Weights of a small sound classifier.
Model: 1.74M parameters, log mel input, arch resnet_bottleneck, norm batchnorm, activation relu, depths [2, 2, 2, 2], widths [128, 224, 384, 672].
Training: muon at rate 0.002, 8900 steps, batches of 128, held-out accuracy 67%.
Data: trained on acted Russian speech (Dusha), 26041 training examples, 43.7 epochs.
Rows from block 3 of a small sound classifier, named by matrix and row number. Rows with one number belong to one channel. Each number is 128 + 32 x the weight over its row's rms, rounded and kept within 0 to 255. All counts start at 0. Numbers have three digits each. After the name is the row's rms in percent of the matrix's.
Before each channel's rows are labels from the 100 clips, of 14976, where the channel reaches its highest value: "strongest on" is what is common among them; "peak in band" is the frequency band that holds the peak. Only what is clearly more common there than usual is listed. The data: acted Russian speech (Dusha). In brackets: how many of the 100.
# convs1: 3x3 conv (model.blocks.3.convs.1.weight, 56x56x3x3, each kernel summed), inputs 0-55
# convs2: expand pointwise conv (model.blocks.3.convs.2.weight, 224x56x1x1, transposed), outputs 0-44

strongest on: emotion: angry (48); emotion: positive (40)
peak in band: 500 to 1000 Hz (70)
convs1.36 094:160118146122132112100082153131124134109149201154095127167094132103115116115152104068117173065151078052156143137119114129130159114087050175157109100148114108072101096113
convs2.36 097:136071143133125125154146149123161190129144143103191100122125118140142113098096182141129161118062150148117118141145142115163153133131126

strongest on: emotion: angry (50); emotion: positive (43)
peak in band: 0 to 250 Hz (80)
convs1.28 089:164076112078082098131124131040093138119127164108094117148161131156041130133116098100156146083126085106156110127127153155101153103173121126163122047127165134097144130095
convs2.28 101:114160093128102111120126155096116068117140094102131129142149136054173136145077118119104118112175112161147152081164140096158097132126098

strongest on: emotion: angry (43)
peak in band: 500 to 1000 Hz (39)
convs1.9 095:190175096148126073109090154142071150113125146146094157179132100136081127142117146037146131102112189116179095090112188116104112129110165137123094099125124109125175121091
convs2.9 106:135124086133136217169117170138106166100148124148063146125101134117088101087098169127094123115105148126093105125160080163117102117130118

strongest on: emotion: angry (59)
peak in band: 500 to 1000 Hz (51); 250 to 500 Hz (32)
convs1.43 090:184090156090127181166114146138099108163125121131130141106141120179101112149101058080218067124133134080161087163139124085100141112102075128151110105113126101114120158085
convs2.43 094:141136158131140122151113108068171182144115119111135133144170101179089144123121118113154092104184180135126181172088122133113115132132121

strongest on: emotion: positive (58)
peak in band: 0 to 250 Hz (39); 500 to 1000 Hz (30)
convs1.49 080:155102155153105142114130108163132150119090197169151094129104145196171091155160161151091130141105171098155180158117096101076077144178102124124149094068112088113113080114
convs2.49 101:139137124128099131130120097146033100134102131149141118153134119096146059114090135126116144166123204129117111104073148176090157070138163

strongest on: emotion: positive (76)
peak in band: 500 to 1000 Hz (59); 1000 to 2000 Hz (39)
convs1.46 091:166139109115115144145086150159102148100124088133057128145141137171142065169145111141093186127137213118121122114151091167099090140104066102112177144137109122212131127141
convs2.46 095:119069081138133126091124109105165149192139183123161144128120088142138157127089063152119142159120150099152111103133147131135140198129149

strongest on: emotion: angry (47); emotion: positive (42)
peak in band: 250 to 500 Hz (78)
convs1.15 097:131109136120138128153118131112125086106138122180095147093077111140152088127129170101138045139144182133195105100209143150076172163136080123115132108105130164128108201143
convs2.15 097:125096071136168075076098143154101133138150143103151142099156130088076118124115077150136132092093181130098100205169125139133161139132106

strongest on: emotion: positive (48)
peak in band: 0 to 250 Hz (46)
convs1.47 102:092104096095144113121128165089089112143147119124076132146138127125159128095132134229087150149062129119075139128083082165110098112112138127092152193129124207165135098120
convs2.47 101:130142189119145076126119115079125146075119166134174086104166088085183128140234180106143125118133117133126183088094110161127106119126151

strongest on: emotion: angry (53)
peak in band: 500 to 1000 Hz (50); 1000 to 2000 Hz (37)
convs1.54 106:118140150154109107106129155131102100121166107113072092100104107061179073146122149083101159097137142145133096069103111186124177117167087117101092080168124111099108121051
convs2.54 097:125132119129138124112110100119153125133144202101143140116075141167050132115061094137160137152129160135123180110138155118142098047145131

strongest on: emotion: angry (68)
peak in band: 0 to 250 Hz (52); 250 to 500 Hz (34)
convs1.52 097:121037175148123152175130170082199132123159169080139142128138120103095126136127055120111080114132104160140069060149136168153155112173109124151135145127153146150098117131
convs2.52 098:111061061123112150118095110135049152124209142110105154123123131147103125127172075091105122139178130148130074119117098105115107178125087

strongest on: emotion: angry (67)
peak in band: 0 to 250 Hz (47); 250 to 500 Hz (41)
convs1.2 092:104090156118091157124154127083165133084189120088076122097116095142099072141116078091153102106119121118178112121096135066104102079068085082108108098164080144115111139113
convs2.2 110:113140078136130176113113155128030111128143077137120187118152158087135151123081111102099073170206117178129109126064104121108166071129120

strongest on: emotion: angry (55)
peak in band: 500 to 1000 Hz (53)
convs1.42 101:102120096136131091134087122090153113069103137135085160155171136119132135089128132061139137137170091147138131108194115179077186190174138103113111088062131157169143133159
convs2.42 097:111072117129082106153106131089146093119126097149126166104173119131128172140156103123126098150159101152081117108149110144128098161134054

strongest on: emotion: angry (48)
peak in band: 250 to 500 Hz (71)
convs1.30 130:154182059125085071147143080100129144079115167095175099175133136111140139165150125078116192179163089133105122069146137165121157197108114151116144119101126128138147104135
convs2.30 100:122141173129112092162081179179139117150129093137166080132112093065133151126161138148097109118139089143160171097136128079137191098130142

strongest on: emotion: angry (54)
peak in band: 500 to 1000 Hz (44); 1000 to 2000 Hz (30)
convs1.29 083:203125114124081109122135079157146187081110133119110142188136100190126146180126121131117106125100138179142114114172095150179128135137174153056165142067128122121180139135
convs2.29 112:135170078133152100092124148160121152107135131111109210123090175101187133163140120133126080117167134132174112134114098148119113164116125

strongest on: emotion: positive (44)
peak in band: 250 to 500 Hz (54); 0 to 250 Hz (44)
convs1.26 081:119135156110094194096078086121124142150153136095103097145154076092115091154133130090102080108130128079133149091135067164162055161117185166099131097169154099112091099108
convs2.26 105:130121120118122194116110127157049112117116147138135142140146054127157170109074107138145068141193108135164177160048175088117092075125087