{
  "arch": "resnet_bottleneck",
  "model": "sound classifier",
  "dataset": "acted Russian speech (Dusha)",
  "train_examples": 26041,
  "gain_aug_db": 10,
  "n_mels": 64,
  "hop_length": 320,
  "input": "log_mel",
  "spec_augment": false,
  "win_length": 512,
  "targets": ["emotion"],
  "num_classes": 4,
  "norm": "batchnorm",
  "activation": "relu",
  "depths": [2, 2, 2, 2],
  "kernel_size": 3,
  "stem": "single",
  "avg_pool_shortcut": false,
  "widths": [128, 224, 384, 672],
  "label_smoothing": 0.2,
  "loss": "cross_entropy",
  "init": "torch_default",
  "residual_init": "zero_last",
  "optimizer": "muon",
  "muon_scale": "match_rms_adamw",
  "lr": 0.002,
  "momentum": 0.85,
  "nesterov": true,
  "orthogonalizer": "newton_schulz_5",
  "adamw_lr_other_params": 0.00085,
  "grad_clip": 1.0,
  "steps": 8900,
  "batch_size": 128,
  "epochs": 43.7,
  "lr_schedule": "step",
  "warmup_steps": 170,
  "weight_decay": 0.5,
  "adamw_weight_decay_other_params": 0.01
}
Rows from block 5 of a small sound classifier, named by matrix and row number. Rows with one number belong to one channel. Each number is 128 + 24 x the weight over its row's rms, rounded and kept within 0 to 255. All counts start at 0. Numbers have three digits each.
Before each channel's rows are labels from the 100 clips, of 14976, where the channel reaches its highest value: "responds to" is what is common among them. Only what is clearly more common there than usual is listed. The data: acted Russian speech (Dusha). In brackets: how many of the 100, against the usual share in percent.
# convs1: 3x3 conv (model.blocks.5.convs.1.weight, 96x96x3x3, each kernel summed), inputs 0-95
# convs2: expand pointwise conv (model.blocks.5.convs.2.weight, 384x96x1x1, transposed), outputs 0-127

responds to: emotion: positive (45 vs 18.6)
convs1.51:100151131128105103112131150166091109108123128127162093178091118120070138120127112143111107156121119129093154119123112101119135141135149071154097125111109164116118121155125159163116127139106141108138164079088109137086110101113103086106111174153148133147133114112116086126155132107137117084
convs2.51:139181136108133177149133149134144123176106148123083145107089148128172109138135149141138112154080145150104142143112145105087138129131148165152117167099135084134100100083137175147149134115119125097120146102160138129089106161155136194097123105113138140150123139144156126109049148141145076132120129133121106136102119101148103131120117121122113127091128136139136173133115135122125149121121

responds to: emotion: positive (88 vs 18.6)
convs1.10:108112138130166150133168115132099115133097136121142130091148084129133154139152108104155157170142136123131124096094127155150119097096103117128162124125106110153142159122135064100110136123118145109157102143166101122151154113117131187078117104151149125143107150124186121115137148153103170094
convs2.10:164154131191087092095176091095145157165132135087133106090132152131115119105124138137122116156123126141136137115116113109136116120111112159152096147198136115156138095128124114133102140099106104152147124147166124118088179150113129089132139118132132130108103143101078123118145115167117156131154134149113105122105122161095090135158136126095170149145111127107129111159114138115144085115105

responds to: emotion: positive (74 vs 18.6)
convs1.36:111124139113135107142105149129109150131086110095133110173123098118127110149148101110127172199145149118117173140120105111107116097128121127154085118144141089144154120133135150120103119131110155102157127153142123134116101095123081147140098112151082165100137109154085121114148185105102164147
convs2.36:127148127158174115114130154107114115149101113134105118161099110132117126105119095152147135119113095078136156093143137083137093135125135161109107118108141132138109116059111134102173128141131070093184116180147157154180141118116128120117143170115137118171146111136130124112117096166122083097169124107098119129127104144098120145118088136109110117092117165123117161146159127103127154114140

responds to: emotion: positive (72 vs 18.6)
convs1.25:108116134135075157142122154097141110138130134124151083112160083128127154110095147122142116138136115141146070114120177145097108125119081117116143075120139162148160106101108150121135109088131125101148131132105077154136117145132156099070155125121164140113110106109132118187116107118135124144
convs2.25:104158128119149112095175126100147119107131132156116141129148141132097102117113172104136103180141128106109105158148131128146132141106117124113099127146170132128106127145152161084143139100107136131120108103119121116152110139102151117122133130137136190094099184108141136131155098150146112096140129105126093125157127113120110091092133120131117106134131155167106098131144140158118116143137

responds to: emotion: sad (58 vs 27.6)
convs1.9:132162136131095066102119143154153116119118122138107158094138163084133130128104172076137128110149132144139115111118141096117138110120141130146115114136132151138157145110134113112133128116091114130100100106093111107106112143108166192115138075111109122191115137106110128082113072138153157125
convs2.9:104120124120176080130041121110114111137126115099128116115117100133113113132154169122133116091096134100126125156112111108110144147073060113122127128122148152112172109149103059135176125134150122112128140106114128090113152125128156136102135141134129178102128147103140129124156147109081158198152113102100127115103139139134154144157119131127126118139116078134139133126116123148129130100094

responds to: emotion: positive (42 vs 18.6)
convs1.49:098098151148123106115130088119120105099133109133146119122106148097126083127114163107106095095078129120094098117122167127148144129115117111102134117130131070136102108106115089128157126117123074096112164132117100162099120097111138089149133160178134082139116138119143128088150123121155120078
convs2.49:133195118144110083130151112109135138131070119142114131058105107136130123145149155106118134189127180134119092120116142119150119137098113095125139113125157091127172175144165099130130115130136077104132138093147134140085105111177106154125115131120128181096132109151126141134150162120135162088158115126144156116141113109166118125155126143124121129131100086152130080159116160114114129130114

responds to: emotion: positive (76 vs 18.6)
convs1.13:125121120114147158170141088120174152153140108133098162134105169147138094127112105089157110132136163101134128123135109153151104124130108108138119153093117104155104116099113154164122133152134176155110133141137161087166120124066112138174096163132132128145144129093146149121150103136159170094
convs2.13:117145129125080127142102154143120167131097111122089123132157123124116150095094106114113120117171134107133144130149135160112067146147097100082104116135093153139146133155105135093143121165167102147167112190115151128149137144088124097136149083127118127172118132114188134131170124133167165104158178143177119132164098082165119101134105136131070155195118152138148095140134159142133154117121

responds to: emotion: sad (56 vs 27.6)
convs1.77:099136115130080074113153111120120153115130106139141182130150176158074127153133142124137128123122096111139149174186098093163145136161166098141138107151115084111143156139108150136147134124133140149108166172108113154118130115106113099115118112130128154139107142153143092075110125135127115132
convs2.77:124115142141143139130114153152129172141100156086147132172131107129132108081146113147150087051148119111133146076107132149131084149130126120091214107128165148129099165111106105125142124158133150097174105126118166140156136131128200115134131130138121129119139126127156124131154167126157149117122164104183111130112200106100107130139119127128146186120045119128105118124116127143148194152123

responds to: emotion: positive (41 vs 18.6)
convs1.87:184113112103110112085121104149126121101095162131167142141128118144118112117118113193116150117117107153132143154169177129125162116147150096126185119143149121164121086132101142135134126092107114109088103136112166143144133097137113095140109151101154117098104105174134107157103098123134119129
convs2.87:100095122106145185169117137144129086159140136056195159168111119140120125142093118101137147116139142160154097134200127141132145058117150115146136122137109129122143129149157099144126116098122125178146114128094125128135113139150177105123116131127133131119117120160102126150159170111113106153129131104123130114124167104097117135091143122147056153125144101115126141122100121087098101131112

responds to: emotion: sad (67 vs 27.6)
convs1.63:143129131157079120111151122127156142140179114103138126151117151069156114168122181130124144144133116108123136126114127110149138134166158139158147136133091150186142147138116147155138128160090153134151138119140116119152098129114080076171141165094144085104125104118140111114137101096096106142
convs2.63:145139132094178120115145112133124110150151092130112152094115127130162126166125155136118142088124134134115130137155146157132137080154143094109127143135123060119141143122108120135137142116138133126185127144159127135131091150152076128121099120121121119107127128160133135134129144119115101123082116115126114130156122115074148121110107107131106129118136079131128107125132142125147084078124

responds to: emotion: angry (56 vs 18.3)
convs1.95:117095136120144143092137109103142118091185089109106160110108114158091114095147142123134145118105100126101161119153144118117126138141110118104151139140138146118174124146110178143150082142153139092136118113130141127149138077093076166120123120113090108135120112092094158110073109107149126108
convs2.95:116085123108189164106095101155119146135103135092168118121158185126131116142201133115115130197132152102163131073115096130165172122135098175131098103213157155133117126165103134112142115134122124161128122154127110127156129117070075109133121162125131134115121150142087125116151147124132166084157141139142118125146151141069167110146087105152158095132095113127122113102142122124136136107125

responds to: emotion: sad (62 vs 27.6)
convs1.24:131093127101138091138128135141119097126128117098075092103099144143107098138160167096109088131101121133092134124124141108115118128112138144122136119149103135105112098136118138114131083123150101115137101202129141118109114125112115121169073094140122104074125120105092112153082111123089106168
convs2.24:097137133096129156160140126096148177146127133100133134175139120124175112121135109113125144112134134159148127119122129110086159144132130122120112112097130175145131108112124112095155119138109121101180132173140176090178089115080131043103138124134136128117123111132145125127150129127139143133152170161167114136065115123169117125174144138110098095086178173111142169138150137161151158123114

responds to: emotion: sad (66 vs 27.6)
convs1.79:162130094107092109112111158120109133087084137159106084094125135178151105109131151137150109147149130118114134157157148122119118109126134114141169110102135105095115139094129098135126121105101111102122127174116135133123105108090102085157096112128117136066137144123088095108141141133106130194
convs2.79:118093118133129128135110117085155127109114092153117109073145127128137115115124090133146114142125138153101127078174136188164128145147076140138182109108164130112116147141098077178062124107158153154135084080113125090160147144075170129139096151169114127135149151103129147124167190118117165102116097115129101127130186133150158146100098125110105124110160111129129130110087134120080125143103

responds to: emotion: angry (45 vs 18.3); emotion: positive (39 vs 18.6)
convs1.62:111109176124146161136143101132134113099144146132127102163130118097121075158112106139137114159132168132094163130104101130128117094145113088136100104120115139110138126125151154111129118138092154120142130129133082114137159105124097167106133154113128058142133103113148157104096187129108170084
convs2.62:126111125074138111115127149128153149182163196109110118160127101133114091068177130074128147122091141170136131103139177107081083109133132145154165126127128155132141118123147084119134131110149167174100123121163103124154163086143152119136119113113117103141122160144108122134137160098105184120138187131104129140141144107094136097162149120158129179113186138120131162124113123081141135160140

responds to: emotion: angry (65 vs 18.3)
convs1.44:102121087164154162081098129127115132067125111116156149150120134130107140113091114131114152131140160137084117117144134057125127118115147117160127107105101137122113117166116140132105123142113143141120145152105127074120128123154136108116125166097112144097174119137113115142059090135180117136
convs2.44:130140126135103173146122144103119144116168146093119142157166129128163108102116118142164106140085109093150101131158114121126162160129088131119151122159137172132101116091150087088174123134135136146138140159127129108125158140127141124134141183118124123155095122131061130117132116115155188136138141105144130130150160087103115154156138106140172119105079138108109087119109130101100180136175

responds to: emotion: neutral (64 vs 35.5)
convs1.2:113137132111132084122149129111115129120112156162152116145134076117114127131149128163120122141082117110152117139114139076129149133115127122097157148170127158150137136154115197149140125135053146093128141121143100123182105165081172137086115169132129142102113109148129140129165126127131112117
convs2.2:145106126164155092126155122162137130108129095146167164096137138120123120171098105109164152160173091125114134137141117085095108166073149106171136124103129177135133116118190109128065126133124107079123097093116117124091124126122075149144137143111132151148126132098152136099177080137160102116145142134131117129143102145153054134174127142118114128109163094120133134137181130125117126149113

responds to: emotion: angry (58 vs 18.3)
convs1.31:104098087084129106105136130149140104101110121149107096183099102136110107117157132128113113130137106113114146136139113124117110107112126147090119150097132091115154109112182118107100136130073141088104118091199115123109111113140153124110101100162135111092146106107118119160138131150132127072
convs2.31:140150132158118155131161136153136111151138132116142140108181113119128135133115113097144103096131132124126126089082121137207106164128124125138111113138099103134112185137128098154119124122144101122111117207083151122122140102130118161124130131147126153165145123124127128128093115117129155137138140111111117134134083120126141136129096124137131156132154148122134127115122148119127128091118