{
  "hop_length": 320,
  "input": "log_mel",
  "win_length": 512,
  "kernel_size": 3,
  "stem": "single",
  "residual_init": "zero_last",
  "optimizer": "muon",
  "muon_scale": "match_rms_adamw",
  "orthogonalizer": "newton_schulz_5",
  "adamw_lr_other_params": 0.00085,
  "epochs": 43.7
}
Rows from block 4, named by matrix and row number. Each number is 500 + 40 x the weight over the matrix's rms, rounded and kept within 0 to 999. All counts start at 0. Numbers have three digits each.
# short0: shortcut pointwise conv, stride 2 (model.blocks.4.short.0.weight, 384x224x1x1), inputs 32-63
short0.263:563465527433458538577424497569546491511541529506505528421497512454451517521532528503501517464511
short0.264:513445500492483452469522503543478504532567487545466500510548499502510532463447477495483525535481
short0.265:493490449511525535526443477559480450479519537496471457547416412479518478516500497538505505476403
short0.266:449486545521490586517484531457515449454526548443548473497498481494527516439477503469526511472530
short0.267:455476544480462477474491518509523517529424478533475493488458491511511542484481517549516510592538
short0.268:520549483510499534532523459504508501462567474520500516526489491543485435554517529523502567508490
short0.269:464499497495539551469545498536487546503564546522527520568432428527552493463547494455558542485442
short0.270:510509453536451508590462473465527469507489520500578481510462445444529500488499461557565490512482
short0.271:518553454533499535442513437490509436549467497538431511456512445468478527444525516465477503474537
short0.272:564519475529486437473578521549447529501537430558428487446500478448513485489495471459534447458540
short0.273:472504523415484586514454512573561436415525524499543430535499452520438586485494497488463481456455
short0.274:557511507535602568566461514524442485529507534505483501478475475481487476558458504514457462533476
short0.275:506392467532503493512508475500458511467469480430497539444487447531467530477559492477547522497517
short0.276:467450436411521467447477495482429538497475469510542441556399486490504512484494500574496504411533
short0.277:533483526490480494511549454501455538437481500473536542507562433543493512426548500549494515558484
short0.278:486519490522545464431478471537481481485490536556636507495413521507523535436479467546430439518543
short0.279:463478537490489546561466515529498548502524458596559485484517476485524551508519453492510580468475
short0.280:529439489492542526530497493547503451481505495403467498466446441496496436497541562553570608525569
short0.281:494473492526481486460533551498544434499497497519503534579518592545479442498506470617463522511508
short0.282:524492576579505525461513524515530469536488491509520429489520475480483593505432564465501465465483
short0.283:510538470477483484464478538509479433452449517408508402582527538561522398508410492488449521475484
short0.284:497511522471526491552474487556492528547496522505526515476489444528534501526500497477472518525428
short0.285:451469476485467482464432427480491422524556376490533433515455514515481518573526483566496501470518
short0.286:517468472518504499546499487500544430461561499494530442483466487519475483453482472519502421529484
short0.287:516544492493489514480537562548455511517535507493544495477493544546442476457470492473498501548475
short0.288:500451516457515459524536511513444461494500496496482483542571515503555630488485503426543442483467
short0.289:525530505484485500500428481478483513432488467516551609451453445572441465389513432501481505462538
short0.290:457546600507515467502546517499430600505516579608477495488445437431455478486521493519447510584559
short0.291:522480529535494471549543499536455503500464514494443473479501579446466466464492500490568496509538
short0.292:444529559465496482490518546501506493496460581423473480442527490449459463500461465489514507480612
short0.293:509534533473437515522544538456425457524531533457448581579475493442605547532514613525500501455484
short0.294:482524505545484527441449516438476443603462523496501463381480552434516531490459546542576461496517
short0.295:507517546531483440488505523523482446507527539513471483454455557540532511486514510456552500493504
short0.296:504498475515500457482571545466471531466510502486521576481524486471437533510516592513496500501492
short0.297:543438514478474443433465516507433498578502506514567497467542459444515549510483445504461531518501
short0.298:583409522557531487499502511527455478452515518505478456506581591518406547542488507495437489497489
short0.299:458488495557484434454430504621502511469513480479442470478508599562588468461537482492469535482541
short0.300:506455514475489498436490538514431547469477496476503574487572470462504474470489475517466436451437
short0.301:534578499597457437535454492499538512475425445568444551480506493582566530508537489506548499461567
short0.302:467536452469416451422494500455469453582514564479456511470434443479508533441533472513455549522514
short0.303:426421532451607520515451535550482514512470559556482502510456476505434482488485464514476521452479
short0.304:547462463527475491457498507470519460462511458488531469522525513511510444543518407502488502514490
short0.305:481548547490523462499523553436474573481467483523489522531476389545507508452445491454510499529544
short0.306:421490478513497537501594490493519535455593535417503470531480522467471480422473464490536470476524
short0.307:523457498534487584471491539517475448540528471534528511543522453506427497544486547461545485513487
short0.308:491531512460507480450560512490461517490540490486488450543537522529489490504530530514481491468526
short0.309:538537523447565445486564466562425515552482442507497511494516440589580501600483444574534473520535
short0.310:465529523535541493479520433477524493469549570459507502409455427505440479452483499499447452449437
short0.311:509513452454543454549498452491458484574537485440462462508531515534498465529444523523481454475464
short0.312:468499480488530556493466545406511517459454505534517476500563507556493470502511507538455484484473
short0.313:437499447476451495469490505474496425482556475471510512509486513429445539436468478500502451463502
short0.314:432504430539481472528442425450515473458522486574447421543546486505531476425579450522499521461475
short0.315:561470503527513498523495494520539526487527453502494555453529516511534534520455464475532515544496
short0.316:468532560532524512566513561473466510485522542542560516533505543523542558522493553490447448532487
short0.317:536529462535449508480567521506498511529569481513486457530465518528495516491418494463498503539519
short0.318:530487443490462462590519473539551469557470466520513558544466548470480495459463500496512510530520
short0.319:534526581505489471526464507495464503477546509480452461448542481532514478559549484476502499489548
short0.320:588478559504524495571455467487464482487468522496479527575530476575446529508538512522474456530510
short0.321:494532484489438448433473595577533465493440540505457422497465513566499448501597488488512509500455
short0.322:486528522542533492477512507446529418519504474487428565502472523514470497515527473559492453444499
short0.323:539512495462519448433527529439473512515426521509474421486484502591471465572496493499447467508506
short0.324:490465537543467533520467434440553498451503556470487477535523494501418507495491513416519589491469
short0.325:488474423492484478445477404442460530513502474496468528510499519495519534468439516484504582508456
short0.326:476513502424473499560603536477490544492537539476496529514555516503450525550537466485437591548474
short0.327:530572567481491520512472511492441540438556565487572543495514486461556485501454536532523538555523
short0.328:467512465519464491541567540475467494550530552465569510526499456497521557431497398480528451533484
short0.329:499499454487528492424491483449414544529468455465442502532485551516504556485561509524635522438535
short0.330:494505487450480540481569537528409560526476506502573446488531461495533493524534536478517450570509
short0.331:510446527511517540490502415508485592493572497520506441502428540490500417554388538509479482451446
short0.332:527546474489494552537445495507556593537486502526484559492515512483444508390430494490550476500531
short0.333:540523499538499563513512447472546509517454553492496455537535483481491513644446470515502509524499
short0.334:501513498458469548510536458517560534465510557478577555498518592461501569474487430532461548510467
short0.335:517484465527476430492498507580468508526529495501465535477530470460495467495513514484512502563501